Rows from block 12 of a small image classifier, named by matrix and row number. Rows with one number belong to one neuron. Each number is 200 + 40 x the weight over its row's rms, rounded and kept within 0 to 999. All counts start at 0.
After each neuron's rows are labels from the 100 images, of 14976, where the neuron reaches its largest size: "strongest on" is what is common among them. Only what is clearly more common there than usual is listed. The data: capsule endoscopy frames (Kvasir-Capsule). In brackets: how many of the 100.
# gate: MLP gate (model.blocks.12.mlp.gate.weight, 1152x384), inputs 0-127
# fc1: MLP up (model.blocks.12.mlp.fc1.weight, 1152x384), inputs 0-127
# fc2: MLP down (model.blocks.12.mlp.fc2.weight, 384x1152, transposed), outputs 0-127

gate.145,273,190,167,242,143,187,205,147,216,242,220,252,174,245,160,117,228,174,116,235,154,175,233,215,259,225,188,150,154,115,159,186,254,115,228,152,100,206,206,251,171,251,221,193,212,233,286,186,141,244,185,213,185,219,197,197,239,190,227,189,159,158,274,197,239,249,176,204,177,163,238,268,207,189,169,224,207,204,197,205,271,245,208,197,142,194,271,196,178,203,157,166,135,225,186,177,201,235,177,205,142,192,222,167,143,146,209,181,207,229,249,161,212,248,198,196,209,121,237,173,287,172,232,209,210,181,170,192
fc1.145,218,243,195,172,193,162,189,204,207,250,239,243,201,136,173,215,153,266,230,175,128,198,137,180,263,216,216,205,201,249,200,177,218,155,155,123,284,199,136,191,224,252,215,133,192,239,157,212,222,233,162,170,193,205,201,192,127,198,188,136,219,167,225,171,174,203,198,208,228,167,182,156,229,197,187,196,178,202,197,203,194,142,186,281,290,216,244,192,171,155,186,248,186,176,80,151,245,160,163,192,223,274,222,202,191,258,137,114,184,184,198,158,106,196,91,267,144,244,218,259,262,287,220,217,190,225,252,212
fc2.145,262,174,245,212,213,215,138,249,159,269,122,222,240,201,163,166,181,207,191,102,170,138,167,133,160,242,103,216,154,113,208,240,249,193,212,176,145,149,229,223,134,157,218,208,217,201,187,228,123,260,243,227,187,158,273,228,220,207,199,269,223,297,261,185,139,152,176,178,202,221,264,235,149,147,218,212,220,144,159,275,220,178,179,167,210,205,219,190,240,165,224,137,206,150,233,212,204,210,224,176,224,235,241,133,218,221,191,227,267,163,187,250,242,215,221,152,138,168,237,235,173,206,211,228,164,160,237,178
strongest on: finding: angiectasia (30)

gate.322,215,181,230,229,178,260,246,211,153,187,227,165,226,240,113,263,186,205,150,175,197,234,152,225,166,232,209,311,221,204,203,219,221,261,204,145,172,226,161,197,131,225,233,219,166,210,165,196,163,174,216,298,169,272,209,146,179,209,161,218,222,200,183,164,200,155,283,244,252,197,221,263,235,200,260,204,215,241,275,254,210,246,186,215,144,244,170,129,198,208,243,161,162,147,263,153,200,211,168,304,220,223,89,233,217,192,278,225,196,148,247,183,195,134,161,164,253,146,245,221,116,150,197,268,199,270,196,158
fc1.322,221,236,257,179,137,164,188,196,234,211,216,182,138,161,180,239,200,252,237,220,194,270,213,222,215,158,174,154,240,233,204,262,148,214,168,239,190,131,272,246,184,311,216,268,232,248,209,199,181,193,141,210,187,150,206,99,210,216,235,166,208,159,236,196,245,258,147,143,165,180,218,218,259,289,197,139,330,234,277,237,144,230,202,146,199,250,186,200,220,155,212,208,178,192,180,238,212,182,174,174,236,216,201,100,142,147,186,150,203,222,210,188,204,194,217,204,166,232,233,281,199,208,106,161,171,192,145,221
fc2.322,179,125,266,145,147,203,282,224,231,215,192,174,253,151,214,203,217,247,229,136,288,254,188,195,272,234,159,252,192,194,179,165,188,135,181,188,210,214,181,206,193,235,263,197,208,149,187,137,202,317,203,191,159,185,199,192,154,262,195,207,164,179,207,232,203,233,207,182,198,168,203,233,210,178,183,187,234,143,197,189,228,206,162,188,218,223,154,127,199,175,212,238,216,189,189,278,163,117,183,156,168,175,178,185,249,277,213,194,225,149,246,234,201,244,184,170,267,171,180,257,147,133,188,158,264,234,125,229
strongest on: finding: angiectasia (68)

gate.37,147,206,208,225,232,140,163,189,214,216,180,259,214,185,207,254,157,191,217,228,225,178,156,267,210,170,192,260,224,236,198,253,81,137,189,209,187,189,201,220,216,228,133,210,228,198,167,191,180,145,257,195,206,209,126,161,215,192,250,191,235,136,217,150,148,222,182,198,181,189,167,257,220,157,149,244,232,202,272,245,225,206,235,231,257,146,297,167,221,132,243,172,131,248,160,196,295,165,264,163,148,105,239,224,242,203,182,227,225,194,242,216,212,261,171,223,224,240,267,224,265,234,149,219,181,180,187,212
fc1.37,196,237,211,282,134,185,223,213,198,200,177,147,145,223,130,188,148,178,240,151,231,290,257,154,267,147,152,189,169,147,220,202,182,205,174,204,206,222,195,137,272,210,212,236,208,190,236,148,238,179,241,182,185,137,231,212,186,206,241,201,168,152,168,155,202,227,197,195,202,167,140,130,178,196,106,256,193,179,222,187,131,259,259,185,267,185,277,187,216,140,258,204,204,184,172,196,237,236,228,179,138,114,200,230,152,156,148,213,211,217,205,200,209,173,154,191,189,192,226,222,207,193,173,228,203,167,170,213
fc2.37,252,174,191,235,156,195,206,241,204,225,199,248,39,287,240,166,167,215,151,169,183,153,275,225,252,239,198,176,303,275,212,179,216,172,223,151,139,204,192,234,224,149,207,195,187,206,194,254,187,270,301,181,210,201,220,188,250,194,241,148,211,249,236,223,200,269,101,170,153,166,189,172,183,235,138,195,204,269,213,204,159,203,197,204,249,187,112,179,153,181,192,201,209,116,200,193,178,205,260,179,227,235,141,138,224,171,169,220,178,145,245,233,206,140,166,167,213,171,207,175,149,227,180,220,145,238,203,209
strongest on: finding: ileocecal valve (76)

gate.570,158,214,137,221,186,240,231,235,247,204,257,248,206,199,204,174,242,244,128,132,263,216,230,144,182,168,237,166,157,177,238,265,252,240,143,173,268,246,242,254,154,210,197,209,208,129,254,174,217,167,177,145,213,131,259,141,152,159,156,158,197,205,243,135,208,148,263,174,193,185,265,138,216,266,251,205,148,210,259,169,135,164,165,244,233,195,170,209,178,220,239,240,182,152,187,243,181,261,217,202,180,169,251,257,143,238,188,262,172,263,163,189,261,219,133,155,205,183,134,179,223,224,203,155,164,205,178,119
fc1.570,150,143,149,218,236,156,151,201,231,161,162,186,248,170,223,177,247,212,193,147,196,208,229,176,122,163,224,191,259,181,167,215,186,230,209,194,220,179,194,221,233,143,245,265,225,240,263,243,126,171,128,133,203,184,156,130,186,207,207,154,157,184,243,246,223,147,265,208,146,167,171,237,237,225,165,177,227,206,193,235,167,200,242,220,173,157,244,272,172,171,242,244,239,214,257,184,159,124,200,213,214,198,207,218,243,175,193,160,204,200,242,154,151,173,167,191,265,154,247,253,122,202,249,236,240,239,154,223
fc2.570,186,184,181,202,257,213,243,187,133,211,141,160,231,135,162,183,198,193,118,126,223,260,189,250,220,177,228,229,230,186,204,246,242,198,189,205,249,137,182,241,222,186,217,185,192,214,193,221,173,232,189,151,191,179,227,191,154,210,198,188,206,152,255,218,247,234,256,181,251,196,167,142,192,240,187,184,242,180,303,182,195,198,177,218,176,180,209,171,155,233,210,218,181,227,191,178,205,201,109,191,160,222,207,165,200,208,166,257,249,282,245,269,194,245,244,269,178,149,178,192,218,210,211,142,223,212,221,295
strongest on: finding: ileocecal valve (37)

gate.127,254,163,254,243,235,218,187,184,234,182,201,220,117,135,157,231,206,134,168,184,197,159,198,211,142,129,226,206,248,192,166,241,200,144,210,210,231,171,170,158,267,178,192,187,231,194,217,196,155,240,249,210,186,176,190,243,172,190,160,235,223,200,253,177,215,269,194,126,205,207,178,230,169,100,275,189,251,235,212,270,186,205,199,201,244,215,177,203,169,177,191,247,208,151,204,147,144,141,193,187,181,190,183,268,225,207,177,157,224,235,215,187,282,229,224,251,179,188,195,211,227,162,194,214,176,289,208,206
fc1.127,248,109,203,260,231,98,185,168,268,148,235,206,148,166,197,240,199,167,178,210,149,169,211,146,220,156,266,163,178,182,183,233,180,239,206,228,122,237,299,243,191,179,196,240,223,147,250,316,191,137,189,224,251,195,181,133,148,140,149,160,175,195,207,284,191,226,177,297,219,161,160,238,243,217,175,213,220,195,242,236,210,197,234,188,216,143,188,215,243,145,235,189,151,210,128,194,159,212,180,221,221,215,211,168,233,212,296,174,228,225,143,182,237,213,219,218,186,214,205,155,158,213,171,235,186,196,165,252
fc2.127,184,204,205,229,189,250,204,180,191,231,253,223,282,102,157,201,227,231,199,288,206,149,164,254,172,200,163,152,121,209,253,167,195,133,159,236,163,193,190,247,240,198,206,202,211,176,203,226,198,140,177,208,113,186,213,215,205,158,240,224,192,185,225,155,188,181,168,211,165,141,164,231,224,194,197,192,198,189,268,196,189,217,284,166,179,226,241,217,218,192,188,213,155,236,179,115,229,165,186,207,130,187,169,214,112,249,163,225,108,222,203,269,187,154,231,145,255,210,212,225,204,175,203,163,189,244,135,214
strongest on: finding: reduced mucosal view (100)

gate.132,145,237,232,228,155,225,225,175,118,58,230,199,197,229,137,171,169,212,158,251,166,210,221,238,186,215,185,233,108,238,266,172,291,208,257,199,288,136,176,226,208,208,152,197,214,120,202,189,131,230,204,288,130,220,215,239,243,209,142,195,192,191,206,187,154,242,181,232,218,171,191,202,199,213,225,264,197,168,131,275,237,85,202,215,229,198,278,209,213,203,233,135,238,194,218,250,268,206,260,268,230,165,207,233,191,182,223,193,212,156,208,159,302,192,233,290,160,142,200,193,145,189,183,167,183,246,296,214
fc1.132,170,233,165,193,161,231,144,153,200,174,177,198,165,168,200,205,146,271,145,264,190,165,190,176,191,189,213,190,155,225,248,219,218,275,236,194,87,193,150,181,223,180,188,142,287,185,150,179,236,182,221,169,181,133,235,212,232,207,172,170,206,162,120,195,281,148,206,191,162,245,206,142,217,233,216,233,211,163,217,230,234,155,239,197,219,186,233,239,212,227,224,225,201,259,180,197,161,114,178,192,212,220,234,153,275,191,241,224,151,231,248,212,214,239,260,142,211,261,269,233,220,226,197,197,235,143,234,137
fc2.132,153,163,223,231,168,143,181,114,184,131,197,145,195,243,212,238,201,232,210,209,128,197,230,185,182,226,216,144,192,251,211,165,179,166,217,197,187,167,211,177,148,181,177,255,175,170,113,217,187,215,200,194,155,232,206,188,207,212,204,171,163,185,219,211,203,231,240,213,158,104,185,212,212,208,228,117,161,193,258,217,178,184,273,199,224,207,256,181,248,212,178,229,144,127,217,207,205,283,159,228,222,251,232,156,189,222,141,211,147,283,142,208,232,192,192,180,224,225,235,199,201,171,177,112,202,237,172,186
strongest on: finding: pylorus (53)

gate.518,176,182,193,174,212,218,157,270,173,164,211,136,199,227,195,255,181,206,218,198,127,226,147,235,192,211,195,167,193,230,177,127,221,254,201,297,154,154,172,139,234,166,172,198,231,165,173,160,187,191,187,209,233,193,198,106,196,184,251,168,170,216,186,260,87,216,243,244,194,179,233,220,201,139,150,250,255,218,232,264,203,227,206,149,166,146,191,230,242,213,215,182,210,215,259,218,193,187,172,244,264,227,201,211,151,276,321,168,194,195,158,154,239,235,218,223,191,197,189,198,164,270,179,143,183,150,89,203
fc1.518,223,220,200,178,247,206,241,190,226,182,183,235,211,156,150,226,189,226,194,166,244,186,259,171,166,153,228,141,147,212,164,217,185,233,178,250,226,299,180,203,187,205,193,242,235,275,200,191,163,260,202,250,244,231,232,173,199,187,212,260,232,197,202,187,211,182,260,187,185,238,170,154,277,168,229,268,190,160,209,165,176,188,182,230,228,261,227,264,180,161,172,224,237,174,171,182,127,232,195,196,174,217,247,159,121,136,226,232,161,242,151,187,234,163,182,233,141,233,195,229,203,155,212,256,198,213,241,228
fc2.518,189,258,240,115,260,124,173,186,202,255,203,243,223,294,172,200,176,145,167,189,273,168,257,216,154,94,230,211,211,154,272,179,252,234,193,176,224,136,199,168,208,261,124,194,178,254,184,178,197,248,187,199,153,242,212,253,210,153,239,184,214,202,220,190,191,224,155,180,173,237,166,245,226,187,188,175,193,229,144,134,291,139,158,206,216,159,164,176,224,125,183,189,195,193,288,273,183,258,153,165,185,166,197,186,106,245,311,193,162,185,326,226,218,183,188,215,201,170,206,250,185,162,178,191,184,184,211,242
strongest on: finding: pylorus (93)

gate.181,89,224,162,119,281,196,227,208,181,220,208,206,219,194,222,127,276,221,230,230,181,319,306,156,231,213,195,192,148,196,125,202,142,201,214,181,227,222,166,246,140,245,150,234,157,180,169,222,164,134,159,205,259,180,208,127,236,193,190,185,216,232,260,163,94,196,205,199,205,180,138,214,218,147,232,142,311,101,196,163,139,181,103,197,144,194,223,196,229,142,172,172,269,230,185,172,209,205,217,227,205,207,196,140,222,201,265,268,173,170,188,101,270,276,181,184,302,201,189,211,226,174,133,145,191,146,162,122
fc1.181,224,159,238,235,151,127,164,205,179,191,257,167,218,201,157,203,231,239,150,218,144,162,257,216,229,169,214,252,302,223,218,240,145,226,206,256,219,250,190,288,176,210,202,275,284,238,205,230,200,211,182,146,276,224,190,242,209,198,151,244,182,201,183,253,155,240,211,180,149,206,139,174,262,178,168,172,178,222,263,228,218,144,179,177,268,149,95,202,181,157,171,146,196,188,106,177,204,195,156,191,257,248,219,233,258,183,219,199,207,188,189,255,146,176,236,133,274,174,149,188,160,191,156,189,161,256,198,197
fc2.181,230,169,243,182,244,223,162,140,265,193,174,139,206,207,174,245,195,186,214,205,262,185,173,209,183,251,255,202,221,128,246,151,231,172,184,188,211,145,226,179,239,185,196,205,172,206,205,174,150,156,107,152,250,158,128,329,203,159,206,75,230,120,212,192,197,201,135,271,125,217,148,170,209,224,228,161,174,228,232,188,181,196,189,183,229,198,247,198,236,217,224,192,233,232,225,231,228,223,227,141,227,236,123,153,171,208,257,216,167,206,221,197,173,192,228,281,233,174,260,238,182,194,173,200,189,202,234,170
strongest on: finding: pylorus (33)

gate.595,174,253,230,249,203,183,207,200,103,122,191,154,194,214,175,193,228,216,185,257,265,154,208,252,215,332,185,225,185,257,239,222,243,215,179,216,128,214,200,213,167,155,243,250,182,245,133,220,210,162,170,93,257,204,285,187,178,242,244,192,165,181,230,166,214,251,223,228,235,202,235,273,185,242,208,198,162,207,172,195,221,142,207,221,178,139,158,295,190,139,184,234,139,226,185,232,282,78,220,166,225,189,220,175,168,177,279,287,196,188,152,209,214,209,227,238,115,201,168,204,215,190,206,220,168,215,151,200
fc1.595,143,246,119,213,153,242,154,104,216,223,189,291,204,166,188,207,239,205,197,184,203,263,232,151,138,222,280,222,180,207,165,135,173,183,310,224,211,158,141,229,198,223,253,161,164,155,177,191,200,211,208,190,220,215,201,239,227,164,188,169,202,215,251,180,147,185,170,177,161,233,222,275,260,163,219,71,219,162,225,202,208,214,238,159,217,234,209,193,179,192,183,161,228,252,245,211,153,252,170,170,147,188,103,205,328,184,147,187,204,171,185,193,205,169,209,210,181,274,224,200,156,154,213,260,263,239,216,192
fc2.595,204,278,231,177,209,284,165,218,196,133,169,244,245,246,194,169,187,166,186,223,225,245,192,245,165,193,234,149,147,216,127,206,233,204,201,223,214,220,213,243,197,183,212,256,232,140,131,230,174,234,194,136,186,169,190,111,137,146,89,192,205,181,147,157,162,166,187,213,209,236,197,225,186,204,229,268,169,152,242,211,231,253,181,211,271,198,141,234,222,184,187,137,172,198,176,132,199,225,160,238,235,246,211,268,247,214,157,230,277,249,246,232,147,132,143,71,229,199,142,196,98,224,280,176,193,221,186,169
strongest on: finding: ileocecal valve (56)

gate.488,155,222,170,216,228,234,171,163,155,160,203,278,250,180,191,169,195,175,180,204,199,250,228,142,153,233,208,135,188,219,214,182,158,223,148,169,119,159,173,221,124,212,143,147,120,240,132,172,230,196,163,179,217,117,179,263,261,221,238,156,207,242,192,222,119,154,224,224,240,204,169,228,190,244,185,189,154,262,237,189,156,200,217,146,239,197,169,195,205,228,150,213,223,182,200,192,213,171,179,285,240,247,170,192,164,160,245,222,252,245,153,225,138,222,173,291,174,174,265,146,200,226,215,189,180,231,212,169
fc1.488,177,151,177,175,209,215,257,183,196,190,215,259,144,133,211,236,277,245,200,269,162,169,183,120,165,282,155,156,197,173,228,220,221,217,148,175,130,200,253,186,127,180,263,153,201,207,217,155,217,281,140,170,226,198,173,141,172,198,235,196,168,202,166,230,196,220,196,187,185,186,144,193,255,167,137,152,259,210,144,221,226,252,261,257,192,211,231,257,245,247,141,139,210,142,189,156,240,199,146,254,121,214,134,227,182,140,179,232,186,239,229,250,189,120,165,153,237,140,211,202,215,135,209,215,202,244,228,152
fc2.488,120,202,244,221,238,244,136,161,192,266,117,216,214,204,251,264,142,180,235,259,158,205,183,145,168,181,213,228,193,243,235,220,183,170,190,140,186,194,205,219,194,193,227,221,186,196,208,223,127,215,202,128,185,235,161,262,184,156,143,256,321,181,162,201,232,186,103,213,196,127,160,244,110,197,226,181,127,205,220,285,254,161,231,178,212,281,238,205,180,188,130,227,261,233,221,161,182,280,220,103,239,222,176,199,220,221,253,191,245,243,177,197,157,151,151,239,231,222,172,259,271,239,255,176,177,197,191,267
strongest on: finding: pylorus (27); finding: angiectasia (25)

gate.568,197,243,306,225,163,195,153,203,222,209,246,211,199,178,190,176,172,207,109,174,215,142,143,234,232,222,228,235,252,183,200,253,137,245,196,148,124,195,179,175,257,163,159,170,167,123,226,157,257,244,231,187,235,222,288,274,180,193,210,169,204,238,125,247,147,231,191,141,201,178,116,124,122,171,206,168,238,140,171,259,203,144,289,247,241,236,208,227,246,265,247,194,256,210,143,151,215,233,141,203,175,189,159,241,272,177,142,235,156,144,273,157,227,182,126,137,203,197,210,258,185,216,118,204,106,216,198,239
fc1.568,225,235,167,194,186,238,226,263,248,183,173,120,214,225,209,185,258,201,222,191,218,141,229,178,221,179,225,202,277,193,226,160,221,239,224,149,235,210,234,157,136,217,210,181,221,178,170,250,232,178,169,214,193,198,204,254,233,208,190,175,218,278,251,273,250,163,284,187,150,145,216,190,264,258,158,190,190,146,194,211,207,162,197,189,172,236,223,177,173,333,211,139,133,172,181,191,211,198,191,121,239,217,176,175,200,170,230,188,167,158,267,246,96,305,245,228,155,146,237,179,142,163,232,248,98,210,171,133
fc2.568,201,168,205,200,170,253,185,130,234,224,212,210,193,148,195,204,250,204,256,237,226,174,292,214,125,232,229,204,219,185,178,154,158,201,202,164,179,205,171,225,138,222,161,146,220,232,211,255,238,180,205,212,222,207,229,261,169,265,213,153,207,190,341,206,156,163,206,295,180,275,162,165,195,248,251,166,202,200,247,205,180,149,96,247,177,145,223,234,194,207,223,89,161,181,109,188,202,235,288,202,234,245,214,204,202,199,166,220,171,174,171,98,225,212,235,241,170,158,219,218,205,175,231,241,209,151,261,193
strongest on: finding: reduced mucosal view (54)

gate.620,210,205,263,224,216,257,238,189,208,122,195,213,219,202,238,197,136,132,270,196,150,193,194,220,148,206,161,194,213,158,257,194,225,244,217,202,284,179,183,144,157,249,175,244,154,270,278,209,281,239,166,248,207,219,100,266,209,164,230,198,252,274,245,185,295,173,184,192,189,225,110,205,163,158,190,142,248,247,231,180,230,236,168,229,214,141,218,207,154,113,149,170,207,231,186,175,157,187,264,230,222,214,123,202,205,193,206,175,164,270,141,164,233,284,177,207,203,264,250,183,275,152,190,205,143,178,171,226
fc1.620,189,180,174,134,256,246,180,165,243,195,203,134,204,234,262,194,188,205,168,174,127,93,172,144,202,174,244,154,241,240,142,199,214,263,223,208,209,263,157,169,202,219,171,177,226,168,227,149,179,164,276,159,234,149,218,251,193,265,272,230,219,228,268,180,245,182,263,272,278,237,157,240,214,177,208,175,221,190,179,187,210,151,273,194,184,236,152,206,219,128,287,263,145,222,189,251,206,181,239,215,239,156,197,118,200,158,182,188,163,209,131,215,276,136,242,157,199,211,234,197,177,196,200,172,207,152,273,281
fc2.620,207,201,210,224,206,208,210,139,153,191,184,219,192,268,209,279,244,185,241,247,172,147,205,124,252,170,177,203,198,203,181,237,265,217,157,166,207,251,185,239,170,153,225,219,224,225,186,192,229,206,253,238,152,145,210,189,198,186,168,222,203,192,214,243,225,215,143,227,142,170,133,233,172,209,262,209,229,131,214,161,165,167,162,230,179,188,332,237,235,212,218,179,195,209,256,191,228,221,148,117,185,147,104,244,215,188,161,184,152,128,200,151,163,248,250,172,158,235,214,220,162,148,138,193,199,149,217,276
strongest on: finding: reduced mucosal view (64)

gate.534,212,216,188,261,209,194,252,196,160,144,134,232,184,168,121,187,178,264,262,176,179,227,282,229,316,195,193,169,146,208,185,155,210,239,185,156,228,168,132,168,200,254,239,191,163,226,259,116,192,213,173,254,178,223,197,205,219,128,308,169,206,257,189,174,229,160,186,201,212,220,276,243,260,224,245,174,196,277,220,191,102,166,178,191,246,235,206,269,177,307,188,219,151,113,232,187,279,156,180,188,178,194,218,188,275,230,180,235,173,229,210,170,245,155,229,200,225,142,239,219,243,214,219,195,219,128,208,239
fc1.534,189,186,228,259,256,204,167,205,253,206,270,281,165,271,189,215,242,209,286,235,206,190,145,200,174,253,179,201,271,157,173,156,198,227,253,232,160,184,298,130,276,293,210,190,150,255,199,176,175,246,162,185,147,163,170,173,164,182,199,267,148,236,199,148,251,175,227,194,200,249,155,187,226,258,187,232,111,177,258,244,117,225,214,219,190,153,174,166,93,182,178,194,149,194,181,164,197,245,153,209,168,194,195,256,198,197,206,226,256,212,272,217,263,189,210,98,271,234,146,223,261,201,156,121,244,154,243,198
fc2.534,214,231,240,185,229,203,130,180,179,200,174,234,231,224,246,217,259,225,251,225,170,218,220,181,213,163,216,185,242,122,202,207,235,240,199,199,181,192,173,165,111,206,259,249,201,210,193,281,193,266,186,233,264,159,261,201,146,174,208,188,156,89,142,216,193,191,188,248,199,181,207,242,124,172,258,253,294,183,157,77,240,198,168,209,186,129,196,152,196,148,157,236,226,228,270,241,221,173,221,210,219,175,205,191,211,251,189,241,161,148,287,262,242,254,171,232,229,200,232,179,190,202,175,219,239,146,248,199
strongest on: finding: angiectasia (33)

gate.455,215,284,233,167,131,259,241,227,241,182,189,158,198,236,196,214,157,198,148,214,160,246,262,124,155,244,157,230,245,158,208,265,141,135,147,232,257,154,135,197,170,234,212,250,152,244,161,188,144,193,205,208,159,240,238,146,219,174,145,138,143,151,239,181,159,179,229,165,130,254,134,132,198,223,202,134,160,158,173,259,203,218,144,191,182,232,164,137,229,204,149,159,136,154,118,199,210,268,183,176,230,194,141,273,214,262,149,173,268,164,202,206,231,251,240,148,237,157,247,255,147,261,233,226,192,205,158,188
fc1.455,137,211,168,228,188,263,227,172,235,230,169,154,170,222,155,208,218,188,248,214,234,239,224,251,152,205,193,214,175,203,254,207,259,227,262,186,224,194,230,153,186,178,217,168,211,255,193,162,248,182,249,247,183,251,265,220,254,227,181,235,259,218,167,253,157,233,166,201,263,150,162,135,139,140,178,264,272,140,214,188,214,247,146,264,177,139,240,182,150,243,232,254,167,216,254,215,171,141,210,254,211,145,145,185,147,262,225,185,229,178,188,200,225,257,241,260,180,199,256,140,244,154,213,244,229,140,258,252
fc2.455,247,212,161,219,246,162,249,196,278,163,219,224,205,172,216,132,172,286,238,235,193,159,226,192,73,188,267,211,250,240,225,214,204,226,238,191,169,215,194,214,209,172,181,207,205,235,229,234,207,258,253,161,116,198,192,214,266,204,221,219,252,210,213,176,206,228,181,202,112,189,173,151,170,205,170,125,188,236,219,167,227,160,223,219,99,181,162,229,255,226,227,174,216,212,242,195,174,186,193,205,233,164,253,135,161,208,186,204,174,245,237,299,183,146,178,225,249,260,197,178,264,260,157,172,177,210,187,189
strongest on: finding: ileocecal valve (56)

gate.370,169,275,266,199,219,217,148,171,222,207,172,133,188,168,217,225,140,235,201,262,237,238,219,149,263,225,174,218,138,178,128,220,128,182,218,230,134,194,163,167,183,235,131,262,171,190,173,203,247,198,236,191,211,271,151,188,169,273,198,139,186,193,206,242,243,212,187,97,234,235,226,271,250,130,151,205,230,259,250,251,162,148,118,213,175,184,293,229,192,214,205,188,169,137,191,247,195,262,189,171,266,193,242,199,202,188,270,277,174,144,204,249,240,217,135,115,157,179,181,157,231,194,168,171,253,239,185,193
fc1.370,171,195,178,227,199,208,187,246,164,181,261,201,187,232,208,162,173,174,222,197,176,277,169,164,255,274,205,243,207,228,237,235,192,211,182,195,190,223,188,203,158,237,235,249,221,278,157,272,263,216,231,239,133,236,245,135,244,224,246,163,191,223,209,201,221,190,227,109,214,238,214,247,236,204,133,180,172,267,173,219,173,152,105,189,235,140,287,118,143,209,186,188,184,170,204,238,130,254,179,242,206,173,233,164,154,180,265,182,204,201,198,165,237,185,146,193,187,203,192,168,161,155,177,183,202,238,219,232
fc2.370,218,231,219,235,153,172,240,172,297,200,189,164,218,223,189,159,125,158,191,172,236,218,181,160,219,252,166,161,171,183,236,218,164,247,198,165,175,234,195,169,244,264,239,164,213,275,177,154,236,218,170,218,149,155,178,203,208,170,280,243,180,214,159,159,221,155,243,160,255,150,225,174,193,172,166,168,190,193,196,258,164,218,124,235,206,236,240,163,180,300,222,117,178,182,223,218,224,192,192,205,185,130,178,178,148,156,132,234,196,156,140,216,218,225,204,213,190,239,306,292,190,140,188,112,186,232,228,242
strongest on: finding: angiectasia (56)

gate.393,158,182,266,216,239,180,242,235,222,187,156,156,176,174,238,217,218,174,117,254,171,187,168,157,247,194,201,216,239,175,225,207,182,267,216,203,125,148,97,232,202,212,172,172,255,269,184,187,252,174,145,128,178,293,73,232,201,305,244,227,214,179,188,169,250,241,232,185,190,227,218,244,190,125,198,106,182,176,203,150,181,264,140,149,221,185,132,165,164,177,202,255,191,277,225,194,113,197,213,235,195,155,199,241,162,155,164,190,188,163,178,194,186,262,177,249,266,233,242,202,193,276,182,178,159,217,193,151
fc1.393,258,186,199,200,213,195,218,235,146,237,251,245,239,200,107,180,216,211,228,170,233,179,178,190,296,177,195,167,243,241,242,175,197,141,201,175,219,255,227,218,165,205,222,169,205,214,175,157,136,218,212,189,193,181,201,156,151,199,271,195,204,222,224,243,229,188,248,260,267,188,140,219,209,205,158,202,244,182,214,185,138,184,215,206,217,177,140,200,140,231,123,220,190,216,203,188,206,196,177,154,208,177,233,212,212,198,259,159,216,210,234,210,237,190,182,147,145,175,221,258,138,266,204,203,200,176,204,267
fc2.393,193,186,207,229,174,206,211,214,228,181,160,121,225,107,181,197,201,246,260,177,218,222,201,85,174,156,164,152,221,158,237,244,229,201,134,176,202,182,220,137,264,153,209,195,186,175,197,176,192,205,245,229,185,271,190,174,230,234,209,234,140,114,175,269,207,171,155,171,227,226,124,265,230,273,233,191,266,178,220,246,278,187,215,193,141,211,198,249,196,247,217,145,275,204,169,255,134,247,189,243,258,178,211,158,206,222,239,195,232,152,178,305,220,171,196,171,219,195,193,213,255,242,232,299,196,234,120,277
strongest on: finding: pylorus (29)

gate.400,252,201,214,196,223,171,205,238,154,189,227,202,244,275,239,156,171,223,150,199,143,229,152,229,227,192,168,225,239,198,181,225,176,140,152,127,261,174,220,176,154,277,184,124,226,247,236,145,241,180,203,277,195,181,257,155,189,256,178,160,166,182,287,254,214,249,253,245,223,190,186,246,196,159,164,125,261,241,230,251,204,257,162,258,165,216,229,266,182,250,211,170,149,199,251,163,217,243,229,184,140,181,191,228,179,252,284,257,221,202,173,157,217,238,211,307,185,181,190,234,168,197,167,220,222,119,136,145
fc1.400,116,206,224,185,249,273,190,135,223,164,197,244,232,126,185,196,181,223,151,223,271,194,146,170,224,201,229,231,157,247,283,225,188,247,180,170,165,243,186,266,236,221,147,185,166,248,154,226,265,272,185,169,185,257,240,168,152,252,204,143,239,164,129,238,231,253,255,210,179,241,228,200,218,140,192,216,169,212,137,203,206,207,225,193,205,150,232,205,177,261,183,222,263,142,235,247,162,261,264,170,141,143,212,229,193,171,190,255,196,182,183,257,165,116,155,124,174,225,178,162,272,271,152,183,117,215,243,195
fc2.400,203,158,182,181,236,188,173,253,198,198,230,77,220,178,228,130,166,239,248,217,171,205,172,184,126,237,250,217,168,234,199,262,249,233,224,204,175,220,166,205,196,231,259,208,190,202,302,174,226,240,242,174,208,205,201,226,205,124,216,207,173,227,157,205,238,159,264,254,139,241,160,180,190,224,184,199,179,208,186,180,180,159,207,168,246,205,200,168,230,174,108,178,152,209,205,142,190,212,207,173,176,252,162,245,287,165,229,226,192,227,227,237,175,157,262,188,193,212,182,278,209,205,205,158,174,216,214,85
strongest on: finding: reduced mucosal view (25)